From a checkpoint of a small image classifier.
Training: muon at rate 0.027, 13700 steps, batches of 128, held-out accuracy 50%.
Rows from block 3 of a small image classifier, named by matrix and row number. Rows with one number belong to one neuron. Each number is 128 + 24 x the weight over its row's rms, rounded and kept within 0 to 255. All counts start at 0. Numbers have three digits each. After the name is the row's rms in percent of the matrix's.
Before each neuron's rows are labels from the 100 images, of 14976, where the neuron reaches its highest value: "strongest on" is what is common among them. Only what is clearly more common there than usual is listed. The data: photos of plants and fungi (iNaturalist). In brackets: how many of the 100.
# fc1: MLP up (model.blocks.3.mlp.fc1.weight, 1280x320), inputs 0-63
# fc2: MLP down (model.blocks.3.mlp.fc2.weight, 320x1280, transposed), outputs 0-63

strongest on: order Caryophyllales (33); family: Cactaceae (32)
fc1.718 010:159123099099131091130094117111124091162134131166147135147166146147102131133110123147151166125151093092082122159131113105156128121134101126129106088088110160186159090160090116089131137106148165
fc2.718 011:174139126111162085129100113138095139121123168122130128115156173182123132175160114126144110103152157145132180109120121132092136132112105158104089106118122106110147122148156132125111152134115142

strongest on: class Liliopsida (26)
fc1.111 130:041152107111122113154116118104113136068158097138116151142106156087162081131079114132107130125116111113095146145169114126123105126146137121147117145167134164163105153094128153112086104130168169
fc2.111 129:156112155116139148104138128159108134137093161133143104160142111127123097112153177126095114117118131142149123115092154132106110117140132108127085133107117117143114092140148102117161143141155088

strongest on: order Caryophyllales (40); family: Cactaceae (39); text has "cactus" (30)
fc1.42 114:115159144070148173092135118129126096141081118145124147161148168136093153152170130121135119102092103142110090128137148133161158152088142144164126120114090128142110085120129117122166144092123164
fc2.42 109:189171119111124107129153106138162101142128133135097150133121117153127106163078105131167105099126121095140109164154136115151141086107120097164113131080154122109122098136121149150111156121106097

strongest on: order Asterales (27); family: Asteraceae (27)
fc1.305 033:137139117125139154088130130107144113167088162105127146145132151128131142105135153158134144147144079145107143127146148128140161114119131142124142107095079107123107102134119133113121124107160131
fc2.305 031:179151161114131123136125060119116115115122082160125140134146074116127154161101095123106135134119173173154119148135143213125117089142122112147149156140147123090145087124154127110118157115129109

strongest on: order Asterales (32); family: Asteraceae (32)
fc1.474 131:079157138152121168146127120125135161101108162149121109146122115109124097081097115147155109124166102111145061138121127135155092114163138148152119107130074140091156138141147149097107121114135163
fc2.474 135:115116112106084128161106100095104088122169099144134137125140216150122138114111119160157120146136103144135179156137126179084128085136146139169133139092161164102131112103131122105113117158136167

strongest on: order Caryophyllales (42); family: Cactaceae (40); text has "cactus" (29)
fc1.547 037:146138100121132094136164115123161146143092101075124110111160125155136175097126142129105142109125107083116166136140149161104128113117149095170154073120144138140105091155085131157132104138153087
fc2.547 035:114143124124100127146122148042174126118156120146119133163127148097163114102109119125110128123115127153163123138134092098141083112172139117122131111116154150081104172113152087106146098097129118

strongest on: order Caryophyllales (85); family: Cactaceae (85); text has "cactus" (50)
fc1.596 122:124099097131108067100137187122144121161118112121125113137099193139145132174125165182104143156133138143124113143084132213133126174157139112153129111138129155152135135166104131132139120100163103
fc2.596 109:122096143134124108090121146104180157132120107113147111103121182152119068120123129189109113155114117105121144175148137124141159137105145136137122139117109127091123150131145140149125145134113127

strongest on: order Asterales (31); family: Asteraceae (31)
fc1.129 055:180153103108106129172125113122095130099148125155133127125130141102117084104106138116154124170110108160104110079090123114109145111119122141147139114109109070141140129119141135129122090161102124
fc2.129 058:121111093147115153144159169042129150127150144149099144145179127113122106164143133146100138120149103124164127151107108087101129117137160142111108138122100150083106097135139103095121153119117133

strongest on: order Caryophyllales (43); family: Cactaceae (41)
fc1.669 144:095132145152124070133099133107082105150156129133125149098112124158114153125093140101137103105129138114091121103126157115084112121124093154126108128175090131073125109097173125126196147123134106
fc2.669 143:130124142131111099158162095112081120108120108131141102107110109162150123084163084088135138135111168171137139135129161167163128117166154126125128112145128115134096152117115110073100151142120159

strongest on: order Asterales (29); family: Asteraceae (29)
fc1.51 102:186121061115072156164104129118147134099149104114122111137085119106119074069094135121138116149112102145136105096133109157086138120094156171128137144130127127116140115112167174156106108119099133
fc2.51 106:150128133119135140117175183063134106104142143179154135118204120115116095161136122179132152110160077145127144178140072103133099116132157135134149145149090171114124078105153144115163145124133143

strongest on: order Pinales (29); class Pinopsida (29); family: Pinaceae (26)
fc1.134 190:130197163134155163166152131106146175109097158118136093132133150121106174145090144117130091114161126124166118128134094131113159175055149121175113089112165156148111145138149164155097136120150135
fc2.134 181:114153155118107111130125118194122117173140157104086087099166126105173119163123203106126130121139119164173156118162116121103115113155127134127149106151126140123145150115117122095111107105171137

strongest on: order Caryophyllales (35); family: Cactaceae (34); text has "cactus" (26)
fc1.664 178:150137142122127116108094114090146119161125106140139124101115117133104149098160133138114099130119153040116084134086149114130138144177097110119120125105138132155128156144171113121154131172162167
fc2.664 164:126083168097121107118119137144119127100177147159119128160138170131123083170156094145131131146120130139153125142124114162154153147080089134125139124098118088138145114105113111147104137133120149

strongest on: class Liliopsida (26)
fc1.196 079:112092127115128128160147104143104168160132126146142074132133141133106187110098136114119126136129097138114141148159149079157188109138083113077112140134100102103137165128119133139116116153130099
fc2.196 075:154108142112154118130157140083094096109130135140093145148119108144084162103143147173111143139144165142129146116132127148061061193151129152099114126159104149130127116129162157095133138102143167

strongest on: order Asterales (36); family: Asteraceae (36)
fc1.222 020:113145148122111117130094136122194114177137123123125170117165167117068110154045123103108121134129104128137154127093135164146126112108177160138148116144128132110118131147099085079099128156125093
fc2.222 019:132102087108126100104115158154113158105119110130138137112123134102114147135115095121097121081136113107149113141123119154131108119150159117117099143183136151111097134144143126182160133142116121

strongest on: order Asterales (42); family: Asteraceae (42)
fc1.247 027:128128089141103103148115119080153130138093098146135133101126138115100124177113131137079130142148103148103151156118158138125137137105164145195132131122145111133150124162130129082070114157139119
fc2.247 027:107110098101084108147143146144133129100105065137069138109091137163110127125124079122074098110127123097190159146137100151130127123163136076133103106137132142148115115171139123157126142166108168

strongest on: order Caryophyllales (43); family: Cactaceae (43); class: Agaricomycetes (26)
fc1.155 182:112162143082117054103138137151124135144142096129164108106157094122086192151137098135100132105101151131116127116140107169124141134166136118186112101111118106133110132144173149138116110190168147
fc2.155 184:120126130181122158103116146116144145140138144086151119109125120135126126195129111126097138128187090111091099139134152151127143162188111147165091134152135117143127124159131139129110114131141112

strongest on: order Asterales (36); family: Asteraceae (36)
fc1.309 052:093156109104096079144092139130182164096105125167109157122139127093088133132123109134131108129129104140126177156096124133128115122082132123148141120107081128139126153126135095084109127122140058
fc2.309 052:124145081114110088132152139132107134168098074113101127088072166136100131136081100129102128105132117116146134151128096173111121139224137088094126135129151143121095114158146107153144131146124145