From a checkpoint of a small image classifier: norm layernorm.
Rows from block 5 of a small image classifier, named by matrix and row number. Rows with one number belong to one neuron. Each number is 500 + 25 x the weight over its row's rms, rounded and kept within 0 to 999. All counts start at 0. Numbers have three digits each.
After each neuron's rows are labels from the 100 images, of 14976, where the neuron reaches its highest value: "strongest on" is what is common among them. Only what is clearly more common there than usual is listed. The data: photos of plants and fungi (iNaturalist).
# fc1: MLP up (model.blocks.5.mlp.fc1.weight, 1280x320), inputs 160-319
# fc2: MLP down (model.blocks.5.mlp.fc2.weight, 320x1280, transposed), outputs 160-319

fc1.412:509537514476486496526525506503470509534496463513488470417457528525499525532514487499486476497494518502506520494524474516501502537507476515496509501521489492494471533445460510512486466498475503514480510514479477480480497525520497501481481479538460552497540522490528496473530489492486533515511503489505485509527491476496516530539524472502515464558487451494541521440528485526490513512530481488513515481471483500539488476483479513501485522520513483505478494543462510522517528526491507
fc2.412:483553490496515476512501490486443510499476494521459496431474521506475547501503502472483461528471491503541499474508511492497491510516518515481517543517523511485505505438510518515506493501506513502518530476496490486487491488520479506484505493525506488519519526498503487499563500485478507501525564469509518528535501486518533481498562493501523505500509453519548481472541521517531513528513481498486531534514486514503506521487510455465507479554482517512560462497484492450527514456530483
strongest on: order Fagales

fc1.24:481512508498504487507513436467500505478537509564519483479544476459513504504472510544475504500495488506453516524484457546492499518504503524513485518525479472490489518484490531518536503562518479517508473486516518475514502515468504463532481467488492460480514512477490496498467506459544479511469540480484507448512535521525524534507514491495472553498495477504500498488483522494515537488466518529502535490475534444513441527534508556532496523476471494443527451509518487491440552489483472
fc2.24:490498490492507533501515516519519518491484486528511469526428556454507494510460474483485526504506508504485460535484540517523469452457507466448504467465479451509495499491517498509526454500496498430499469508470502518495490543505523502450531535542517491484517528489486495500474471551513496519499530527493512490487539464473506510489452536502514495491482520503531498465525474454475489497542501474481507476503466457488472514467534462498472467509476503490497491516448504537478455492502508
strongest on: order: Lamiales; order Boraginales; family: Boraginaceae

fc1.283:448512491491501478501502498483500500505537494480439497506527517517516506565477513464528521508452476521495468511503488494526467500492496462513517502491533531486523522517516465468546464487508542518561454471509480478497538518499525521494510480512494526510540544461506472488476487460478503496490480442468484443495520483505501466482472497480515508516509492482468475537510491528471454492496502510509519453505531511517528480469463545491498484497474481505482527484500520497516549510509511
fc2.283:487536452530539507500534502537491485484511460518434516497495507447497471488472533499478485512490459545523513486469519479525503506519503534508539522486464484522528499465530478504522454484468458468500468501493536475476510517478541517528507498539526521470502483473464473466480523488515495520479410458501498470480513520497534492460471502529477472509476481552466477485497553506497482502506461460518552476517540544519491493486517479543453456465524507506504526491520518484522488464526495
strongest on: order Caryophyllales

fc1.45:525528525513492484523487530470510494487512479503558523483510480504472498494487490501479537479554464548559490483529509537483465484500509488508443517466508519507509517453465495494554532518503475475535485487526506475482522476559497498522506504461481466441505495489501434511498454459518477516488491492493541493504541494513542534474503515495498538518489515533517536530523469439478466510487486537485483498522536527522509508474516476509498494463474508521498511504527516483496550489525534
fc2.45:547477502504514504519505506492508511471509525528489510518561484511537498403488490482522515486489470486492474503524521425498531500502529514482490496537580535472502493495511464474480480484493491517492525503475494517517474500530483478468490522501463503502506521480531473515452506525465485507479558518483498486469525494509505522481537509498521490437507536497490527508519450513545508540442512432480468517526522512508475484530491512467503517497533508512456526488495513489488514509497504
strongest on: class Liliopsida

fc1.713:484480545509477522492542542478535466513530463495505519540495524499494491497472482468531510461503478506487528520559530504481510506511480466476476520499503488476530493505524477470462504523482531483530466490494500487493551482522490492478508538516500535502462487499531516513508535498472490502468492524534497447504545476497518489468514514511486503507501504491517542534521491519453463496505525502479444449490498530501463457491556485501533454468513485510495554518543508475539541496492514
fc2.713:515557507480485487503519487472513504479498539510498508480500475490534464564504479501513472540474481509493493503478522526509472508460507502490470500522510488520521504519490490509498525520502486536493518503506474453490507506530491541495488510477514441516524454469527524537539487521512460462487505490513499502465482497531549553501502523475473533506501534484500488488488517514519494501495528500506499463471451467449492537434518534457532488546469523481532459501464488489495488476524542
strongest on: family: Asteraceae; order: Asterales; order Ranunculales

fc1.445:472508504457492521489519503469512479506492480501484489517500494476474475470479531465500561537474502523468448526513544524543510471481489458475476469489475564491515504489480483530534472483475458538483471487509500482493500496476535513525557499494531472527495491486518480539521501481477504473492545521478508506553526524511518506504474525502495522480512531482495505525473521523449467480475540498454537497471543540506519526468457476499519506489475493485479518514473525468527531475505542
fc2.445:483498500518485468473584514507532484484507460479502503506505501474506524505500492470523494492482477492502479485518582485518516490530518518512500482493519495528522499453524484511539471511498472509544485469501487484464493485498531512515487503512556526503494461495489508511498542467485472514496471473479518495524520518525470487475497493523475521504488513483484457482467503472476532519518473445485487518561540510491515472520500493503465489511506510503482487513444522482496497414477519
strongest on: order Ranunculales; family: Ranunculaceae

fc1.537:515529486495503501539472469471500519460553490494503472500560464466470499504517507511535466466489512532471545511528468540503543487477532511509492517515540482501529548521500530507508509501487451523505479491521513478476483556502494479553468452506520493473493503508501458509518497449492497491495526458509489450517507530500493492459556491485472485502486514512507523492463515486510500496475504503513512542470533421511501512517555521497534496495511445507512461482519487525472511479471497
fc2.537:497506526499504521511486508495508492470514544515513506497491506453467503523489510483504514501510460502488440502509485495525515510466550447491527491501543463529503509541524471486511480504552503443500487497510518495534529483527549513517461489550513499516463533505515501553527509484486513498478506524465468487476499490489505517529492474489516535470476512524495501515523496466497491462494508536504541519499493464481554466474525499508490496510444517484524461475511482536485531464530497
strongest on: order: Lamiales; order Boraginales; family: Boraginaceae

fc1.575:500505523523454478476539516483500524528470508517507485473469507491476541505503510520477476504466478554555535464513516500507534525485500518508504478515490546526489507469498562522483485516457511500495517511464470501525484516464492469465470489508466464501497523489493493540488512529475492515498490466508510498498493503473543472516505526494535480494528477514493449504522514491500547492494502495523506518491540502504497503526498512427494515507513445530461497489498464477510545543478471
fc2.575:501527499452483486472501490442550494460528481500504525482496509503481463476489509484495495516500510504530480522503471492533494478507495527484508477503473499469467541433525496539501524481514536575491471549465468495493515503484479524505522509484499509539494547509506466529517507482543492476523534516500505539509490494512504521508433487468493500533504486498537509499487522485485499493521515424498503501521488507496533480485491516502517422531453546507483524497497494481523493487534475
strongest on: kingdom Fungi; phylum Basidiomycota; class Agaricomycetes; order: Polyporales

fc1.377:445472499524492510497479498538500476523518488535506552504480491496484478492537497455487519444544450509510477496478520554490476498502509510523468522480509483547498475507507509517475466474504424480492541496519503488521550465484501494491485544484464507475461526531480504460486492483516516471544513532483500499526436527527485527467486534509542527480447502500523502505456458515497515502521533512516528518458497501496421530493490486449494495460506508524500535543501494490528516513459491
fc2.377:507487441563521520525522499530503533452503460513492476492483506506468517538484486486472558458490514518498509506533457504551500515490466481475458492485524488469537490502529516494481515486516526526486448514483503449506531483545510496472527512542496502472496519548516536475479499563518485523475519517453479486545485495498479501500488521517504490485491526551506500509450494517496508480519512472522526503499497528471492502527493527514524508497528518555502544475478478491492531488438502
strongest on: order Fabales; family: Fabaceae

fc1.184:548521487533462474530549519507514503532498507463504455489432491560500485531488498512496499485488509521497559492502537518506509491501469533488533505447449510476503498466491482482501484506523490519571466531515521495500526465472509526494550496526520498539529492499523537476476506494507473494469527479477526481513478504498553536496525509460509492451464496489514465496520481517464562475520509527517504491514514524457469509481464521511518462522501523518519507563469489498531494508532515
fc2.184:499530560525523472520537539511522483458502493525484494500471543495515493452475510453559537487518483508539465510523535532505562536521492511496504483555490503465493485492495475508486500507489496475502532504497519527490506459490524474502455534481539485448450533494491540466472494527539500509508489516476452463494510523516541472523448482509541511504490556488504499493503473509497532509507493484505494527497512464524527516500496485492511467494566510532505495501491503482521477511496479
strongest on: kingdom Fungi

fc1.123:497511500473492517491527499528560501475520505495500502503495483544524481472507480502484471524487492497500499522465526509479492574506501464498491469505496486458473525504492482460499492504521547456500515475500498501500505497508534516492508487504486499528492514472474565531495462449487520495505484490480503483482482473521560520500509477533470533526517472477497514443449504542481572501466451495512486444529458495518501487496508521524538476496490479527508454519486512501501465469529501
fc2.123:527488495452477534515514466490507481490531561473481507522456517475526524510523481525527485557497512485455532497496520528490554482491502484514504509489500505495487505542474485509536500534506532472467505482519458452513493511495483486494529487490493501498487492525508530492520443462566490499510503465505494541492508538505549527526474453478506500521492546484487503510473461502496491479494486505531542491524507512515518538494479505479483506530539478482447480477500512464522476489525511
strongest on: order Asparagales; family: Asparagaceae; text has "yucca"

fc1.373:502470520470484502515383469488539516513533458488486530495485474524505532485501503482492518509479491513522535478429502551516443531490457506506508482475455507504519489533535512483502500471509500481504525518479521525444483510496482530511513506528512519492540483505494500465510500523533474488483513496481467543458459535499546517467522531494476476518514547491470471546549464463481548477487528496497518452498453511504495508482487504498490569525479507504448538513519497445509472513552488
fc2.373:548476493488510538470479490498493505474512519487517510525468493477499516512494494505544516471478527504474538533511559481480521489507509484482492496544523504507457498526493471461485504549456460521454471510476473474496488499481490522482496503493540541511524510506526519498500512522505536482500438490474493501458454542505512549530533482493468477507523510500512500495471488508516480504484441515525483478452529509502488507471489518532511490509460514485516478493510508552485526521495512
strongest on: class Liliopsida

fc1.541:528474526494503540510532451536457483499479494504483520477539550495503473473529495486546454475485503490533469490510553498472526504517492488446476543522520535474512484520515519508464469478523497452499465498528565466523480478467484567452495507535497533464456497474513527503513491504487516517496494484506526524472529510496529501498549501504477504502520555479500488519507502532534507503496486533479496441459530501482468492484500515495475509507534475488522543491490515510502502509528476
fc2.541:495482489491502530506516463516483546539502504500525466489482563512511491476489497439512476486520459488515452457502536509485498518498502495509499496485480514536542472519475522490514514491505523461456483483506530485471482482561484467509531496499439498487536487488475463487510481494496540517517528471521488527510481514515531483502494520493479503480538505525515513484507577508493482494488556467551489489492520512510551499490483517517502497480491502493506447461488451527467504448499514
strongest on: family: Asteraceae; order: Asterales; order Ranunculales

fc1.688:502475514471479513492522477500502483482474484536534508469439491534513499527480449498524496499509496533479502503542468494522482547498457524469471473485515494505546515494540538510515529490549480455522494518483484454533488490473506524545515522522503449469463500483505479490473515504477502536475472495482492483535507519496479501479455514560522473525487519526534522541497492493459452454442482512473470488526512534505524487506569427499500496536517454504497507525466547509515510514503493
fc2.688:509503517498508499465490550525529510466471508468512466495539493525497511460501534492487538516482484488512517501535501495509530503526524510483496514495489479476482513473500542505467503499483515489475465479490478536509483512481417479485537513472468507422495497521526489519502479491519473528501537499532513508503520479503485473471461447493471491488489481472493456502524491486518475483477511459493493487499523524500519503548482487524506524498574528478480519558537536513511486439553503
strongest on: order Lamiales

fc1.689:486538481480494514527524486494496511496494518497470512472563483485457493520515444526532524498510494475514498524490493544516493540497522524514532519546519484504470476492559478500485544511478464535477438498518509492514493529503495499504509513534497519544492538527555510519489532512530470497485464536493528503515497489543520480489490493488561509494488508479524481537493512526527458493495525532491503496507464455540485525435539497523490502464474476500510512521497488523510459514473491
fc2.689:512475481480468502483472474526501506485497518505517486528519567492514549450509493512484563514504507521498531493477506523536506490519436503451507478467506506482478478524495490489497481499489517526490475514490499492465492487520446496461515517513497501507467521471495489495493487514519493565513465533509476512524502474550490567498498527508505490486486481501555504512512500497484514497511526513499550510522521501453542500498459463487455486476499516499515482495485509438519551464494502
strongest on: order Lamiales

fc1.763:537490566507525506528475497518508477501468512523482498528495465517551530507516461495459456509506529466471505466484506499534533507493464504516432485520501482485535495489490518481488477481489527479504492504486504490478482548501448483522513507478476512523477500498549486451504538478516505499485451498520493526503503507513500553449481488498520496468498512497484469551486528508507460502488514463479483499474522525531480490489503516517504485519529457458476511508486497419513547505507521
fc2.763:586490474488507486481474543475544489498481516499513465512491505510520563498501493536521539497502525501507506509510503548509531493507463488507455500553491490482454529570470500475475475490476514530474490484489493491489505490463458462472529447454490487484529501474530495471510499500535483486522505516516516555477492490544510508472517531505475519482478524506481515525502418474519461486466503448478485462484508499528503481496472481536476509521538481526503483468483538494509514482511494
strongest on: class Liliopsida

fc1.730:479500532463492498508492477519501552494456523504499508473478510496539479489540479538474475474469507511490519498527480513510524474478480497550485473499466501491520481443523515472527482505509517499492503503500477518503521527491533502550449475496467489501491496488535530479537513514496462537505471545459528482492526502537485510458515473492477475514460485520493491512494500500461548486466497572491504494481475504532472488502511503486476542505518481502508490456519520489500490457461511
fc2.730:496499516475555439503506483499496518464527493485532474484537540497522528478544507493501479527538504485500512530476488525497492479462479482502506492479473522489500491509511453482470533512479533518511542466486536481490478537515499508491451507520484504531523518484533470552492506495520513475506522522494499462474497500541545480503510482482478517512533547513523547503538481481450545494545466456479454519521466506519503472463497524519495534508470526500462485495543511476465474495472506
strongest on: order Asterales; family: Asteraceae

fc1.280:482517478461475484523517484480529499494499480481519480524512518519496504524491500493492521522489521522489506486467508514523471519530504484481491509494531522494535514511501460492465541514503512512442518489564470486560540526452525536470511517513527491490484471465495490459523476499499532530459505503485443517458506524497542427546486503495528528474549507501491496484452521501500500454483559493478438461536460526486491483527564506469505505514549487527528550459498483472463507471466467
fc2.280:504497517549519501491484487503508467534541549477521531505520456505493501506517505496517496473515516515517511516508490500485497496489480475503520540524491507525469455471485499479492493485491431495507474548503504515459456501543488434483479478501446507479510491526481486491471472525518461492551470489468547480529478526481509509479502535485506493519454492516517467499474500498534460527519523504476527499479504480499496481459507495513503518483490507497491492561492539539542523493513512
strongest on: class Liliopsida

fc1.297:507507511463518491478506463508518500530513529470532489492460522494483464535456508511497541481539521527528495545509502505495524483544494476475492457508464489531542489534542470482501506503485467480478540479514481531501453512470509486521534494490502482504536537501471476488485526493514483531465497491503476483500536483477519486536531555515468493484536473483461522504531500514536550446444514484517481489503507545489488504475489481479472503521500467492509484543481469540504496558500483
fc2.297:506547509511533513502448498474527514518507502476520487495487537520511491523459524505483547496493494502511497514533475456478488482501492520488520515489507480503484491496529540510486474471531465502500464488489523539526464479478516514482504545491501484466530454477498488471519516469493533497448542546488545517507506521491502535525542521534474503540515517472520537496493438493508481484512461482511474498469558521447464482499511513483485491467440513477518534443490520449533502502491535
strongest on: order Caryophyllales; family: Cactaceae; text has "cactus"

fc1.696:469508522498481527494501447485538504488518501453513468486510532535487500547472479446496520503510527518489538517450516526462475504518482467502497476516470506530547503520531517480488479490478532480475506503535536487454458490493533521493499511469516485526430494477489509488490482476514507510534459481522510527529513505491495469534499488543498503492518505481526513515446537499509511471513529485509506584507500504513514493467544473521487470498453495508531531498485515516522510512480479
fc2.696:440509505427499511453521464504517533527481501501490467535527494471458491503494469486492549526497532533485502492509484485495526568490541490498504536535489454501560483501533507507513516490517512495492426525497520544530479506493505493514487548504529480486516515500490457480474479530517461466521493487507529500478472503463497487467508531543473510461534507516493482455548500557500489493503487480523509508521460506468516493513515479482460532505424514499459516550477507509498477489466513
strongest on: order Asterales; family: Asteraceae

fc1.662:496470479484523485493519458491478485502528503478492482492486518520467498529479466479505490494522437541489513540488481500483529505522468495450465510478534520525470507529514472503530492487518485516500508489505507470507545483475514524542489472520445469478508506494515499496460478484477541463465485496497468492531528496527513511456534502501508498496540522513549457510527470497507490508533520508477484551516492540512505551508520521494518511458549447543526497464519487509457489547515488
fc2.662:491489509459504526522472524502483483514508511502490473479489529492533436509523533486513512542519512472536518516455516493503480479495470473439483491533519534455508506466562544540492504504544544487506533514489469496524501499491478486483492499469493509526514514451492496548524497501538506481491509530503509503495468465499505490512503525499485525510536463486520514485516490523440475485488524472544514489549488497483502449429498513446533498520494499450503445525476526490497521473518510
strongest on: order Ranunculales

fc1.475:505500580502470484506498541478467476479510532512487481525474491503488490516499463465483504461493477492531494518499495471545429492488502458459513477450513482506533534484545485492479517515486444513560495499509532528507482531487496555500525526520487505481530505510530474527500530523513516427518528503485487504461469498512538522518506504527469477528504497510538508509484467527472525482458537470482480485502543513501496486453527499453524472484506458527474488494504495491543478517533515
fc2.475:498514491491484496472521488500475532508487495467494487482470498460524517544531529522463493523513537493469505503468462450523517524493511489477546473503513461492463511498548471504488534510535528504484467533476489459508483476473458529453490519525487536513504458493465487499511469501510531463512542477509500515521483525482471493466492513506539516493513489560467498522502513480510463477490514479528455505466502519500474489492481484528487495509495527465480493504505519494501520480463578
strongest on: class Liliopsida

fc1.486:484500490526514470506511477530511493457502508502520503479571422496466489487527505529500480470469500503479521506529473533522521498504486517520489511544496528479534539477516526509516521477475490571541519470499516430515473491500516485521471521487486495503512498509489477507497495481469510473488502464516532417513523517521479484503507475495497502513508477511491497524529524532503488483505482470517490506499505513515473467559563538515486508513497497479491531548488492484453530482515510
fc2.486:507508492508487489496530477506466483492514499528504486490525483486445517497482474512462547509508456485542513507518491506506472475510543482488487500546522459537489489461540494479501487523495478479476477470511555461512552514500527483552495490478508487504461543500473483485469560465536527536478468513436519489488505509510514489519524502505480560510516496513517487510487537495515492475506498495514545522504486504501541494508527490514489515528411520494511459517484497504482524501472497
strongest on: order Lamiales

fc1.507:471539491518511509539466490470455510535448487521476452461495487496454483513514512498536518464481471510498502513519506477522492523485509468459518481489463497476485470514492543514522459509496497540518543539529505474500520484504490489499523476487504517526528511486493483490515493481499500502525535510440492487471457485484514524502476470585520538518506529488492474460474485505532461470489505483531514468516497485554527530489528500495496472506435523519526491478506518494554543545477470
fc2.507:486542502523510535545520514523467516503483461557504484500492461489542527507485496512489486521443487482470485454449490483519501532512497466500509488480486477534509493541500545532528511508564487479506514529513556514520541572494477496507515491504460489537504504481483466474520549474524446509511487473449517551501502480517505492514503459508525496506500512508479484489484491538523482508500514511495506456449452502511534531476469507463476507474515490508505474466481512477477496485499476
strongest on: order Asterales; family: Asteraceae

fc1.743:505481501476504500482504490526522527476496508529511504481498482487516518490539511505503483556480518510497533518451513490500500554502492456516523459510498438482511515502503489521507460486551545458490482484487495495486515537499509559518492480510494528510479523484513519544496501467455507510512529447501519501502546505544519526497481501500479521543501492456498488471452518497525556512449487474469516506484490503491486512482501521537529483501515457479466452497458478518509501501540515
fc2.743:527496482486487549536485473533524484499500536465476489520460523467526518493499488488481493539529528481460530546506543511507564483500498490488453507475492500465528508552468495549443515497524504511471505502484475459499450472488506495470507525488519504518504499527415464503515451462531497513467516509472533557499473521538525530476496499508494491514525547494474475522510479481474505480493485528508525473472540481521523516526460483489441502486524479486476476498443494483500460480520499
strongest on: order Asparagales; family: Asparagaceae; text has "yucca"

fc1.734:481483521473483490467554459503503520552503483503542439482498532485514510481524498501494473489492491523502469506543521519514472506464481496460484501468479539490499492464499465537518431507485501537500533512506480492508511510541491508524492453522517500455461476527522523463480507529542532515468510484487483559514512480528498488511528510524515467499505454509479543494515509510490495517507497475512481476477507476503509479500506487498486537522508501472485500516472479512475508508470532
fc2.734:512545487488507524568482453518456486509499481537505472445499544545505551478493508491527468486466492524514475518541468457487495521517496523500489512480539519483497512457514516480480471512473504533482507484519456484492496534468492476479509431471521531456474517460502491528475465467470540496514528499482498533527505488542482487512523505468496527488493468495499498529534483496493540538510509465516543575493509497466500495457540489475459485551482489467536475523488512504507499461495493
strongest on: order Fagales

fc1.530:510468442526520458502486457489507482555494475533488463501488514501498484467449489489527471552480491556518497507423532504473505485481497476508524518525499503510505494499488538505499505499506526516455472517487508466497458510497518499478476482493516490511504497496525471476495488509457549500501504505502517462507481468500484512542539533487509463478514489511499496447523488506480545491497461472545467516490510458542481485510503494506454492515517502493514532525495478494496540525499523
fc2.530:544546448471487486504523480486514503497483514506501486512498483476524497481474510489482503493506480545522463474492495526499531521480545502467557536487509502472509475488541501497475525474485555535564509550491501516486521569501469485481478469509497479462491474502482495487475517463514532520486512537491537515506532464490522483485542544509548464499501480532487492497521507464520465533490525504506478511511493501499504509534472486502476493518520502506474498490508446482494463458464518
strongest on: order Ericales

fc1.515:528524536487463461503486515466522483522485491475537530483506450498472490459500504489496535461476497496492516482542480485484520527529483507474514517530503474492492482519529492493493582541497445534526513498516513552501499483557530470561527497503498501492489488501478501547477485489514490479477482504500491518514518486510509450511493475515494528473526514512489491509528549479485541505508484484462464499490514512483490452507525512518502543454464468523528479514495490484502492503484499
fc2.515:473523521499498486493468526505441503514432479475477459486468526478455508484502483500497533525484486504520487500481516488505462503493512507489490529467500531488518487488513478491466517473500494476502496482460483523521525504496516476485507522515467548491525489467476461485472541508485525499512480487503537548477472511495560493514481479522502479477489483475531512478544499496519461507522559530483490499524489545490463489479479493484511521504513535513513523473532485542520467515492500
strongest on: order Lamiales; family: Plantaginaceae; text has "speedwell"; text has "veronica"

fc1.568:491510452484484468496502472526468538459550498501482529508528506493504502492498489459497497518522469507479532469454527515502506513528519513491492471460508490515544509537453488480471504506480494489482496503512544455467537514456496487481508474531531471479553549509541500489482532497513512501520474490517483549501511525493485479510489439540478489510496489474532508469457468489508509549489469489515505540497487505559505485491459512479521530462572504529474510469454460517526519530507496
fc2.568:460463556513512486518524471476487537512506477477491530461494477488498520508493480502503522484501520519473459494494446490540447512546491510533516496446505514548538480502481445480461498511508539484525489508500464461495520501526513506515540479520485459494539513541486497500473493542518498513520483526496483502506497474497519502535502545460505501486527496481530497504484498511512468511445523539501495497454529559504494527485488522476507529488521472532497517484481469473506504474451512
strongest on: class Polypodiopsida

fc1.513:442544504493510502519548518505484481548516509496514526448494491501466513526550525494487440487534484468458492488541504499453495510489522491470460512487511542481516527479468523499502511508509511524504494472474472519485505528547522485532463479528488509469498512474551481446492459488476546514510533487485493540489454487503501536507517492496494462501502462510503521477503517562485463487521519528524510492506514503505505514489463479504467529499493522508449496474478486497514531554491518
fc2.513:501560506458506485512483514497469476516522482484447474468511558440477534463526477513495486503522515490490487524528511532498486527506464487486502484528522519481497543470464517496472498513501543499483522471485491471467471456516486512494538535494547497483500503526492465507529489506475525522508550529484526492505505510523539511521541561503499482488511521492512458513509499520492541510518535467534514494457537424500472522479523478433518551524498509509520492499483501482523502468474529
strongest on: order Fagales

fc1.453:523463462555500530488474513477472429489439527474507473486491524512502561509517455495470470499488473498534521479483514540513511469484506474552500498521493507540492478508500555535518508494479511511492480497490498509475525513502480544536466490519483506506498494481516467532511477540473497503495509522533509438489526469518478516505512507507486429491519511471465487466507505529507545499508476516520476521468475463514498541478514520498485484517499467538517499480496504505483510542508503
fc2.453:556513493527473492494506506493517517501495547485489493514456488450497495493475507488420473461523492536479487492489463459468542480504507533488541524495456503500502492474516547458485520442456485516517512527483499487492502506467488487534474481519475482474557506525531457530497520470493514532494511537533528512537542498486506437514490486528485464490532500505538511490562522496491517517493542484490478518503502510492491544518443480531504515505444477502484498487483486509486500498450512
strongest on: order Ericales

fc1.261:500502489510524489498509475510506474573496454496487528497516541498515513512542492506503465521442507476464475503526433498537526501512483493547483509482550459507519493528511512526514483474489456492548509469493513498508520465473521485468505470544496470491490466554475511471461483550457500520504510498524526453472508540506472492502475528504505479508491508502459520451466499546502523491519484461534504519476534477491522452489505548503490507493490482527521519478502511512525506524489511
fc2.261:493487497503473527517488468447504493553514521459477485497540502481532511515487491512544479506494535510489522466507477459483522498486485501496457514500535498503486504509454491490515506501484518500523469522502492496467509466474529508474507508482436475504543454473488487510532504532487474471491490533502513496467496445522503448516490513496513442480533527546489543507459464532469490493502485459494489469528520519547457481503486517499446504487495508488503546492494518512505507481512503
strongest on: class Liliopsida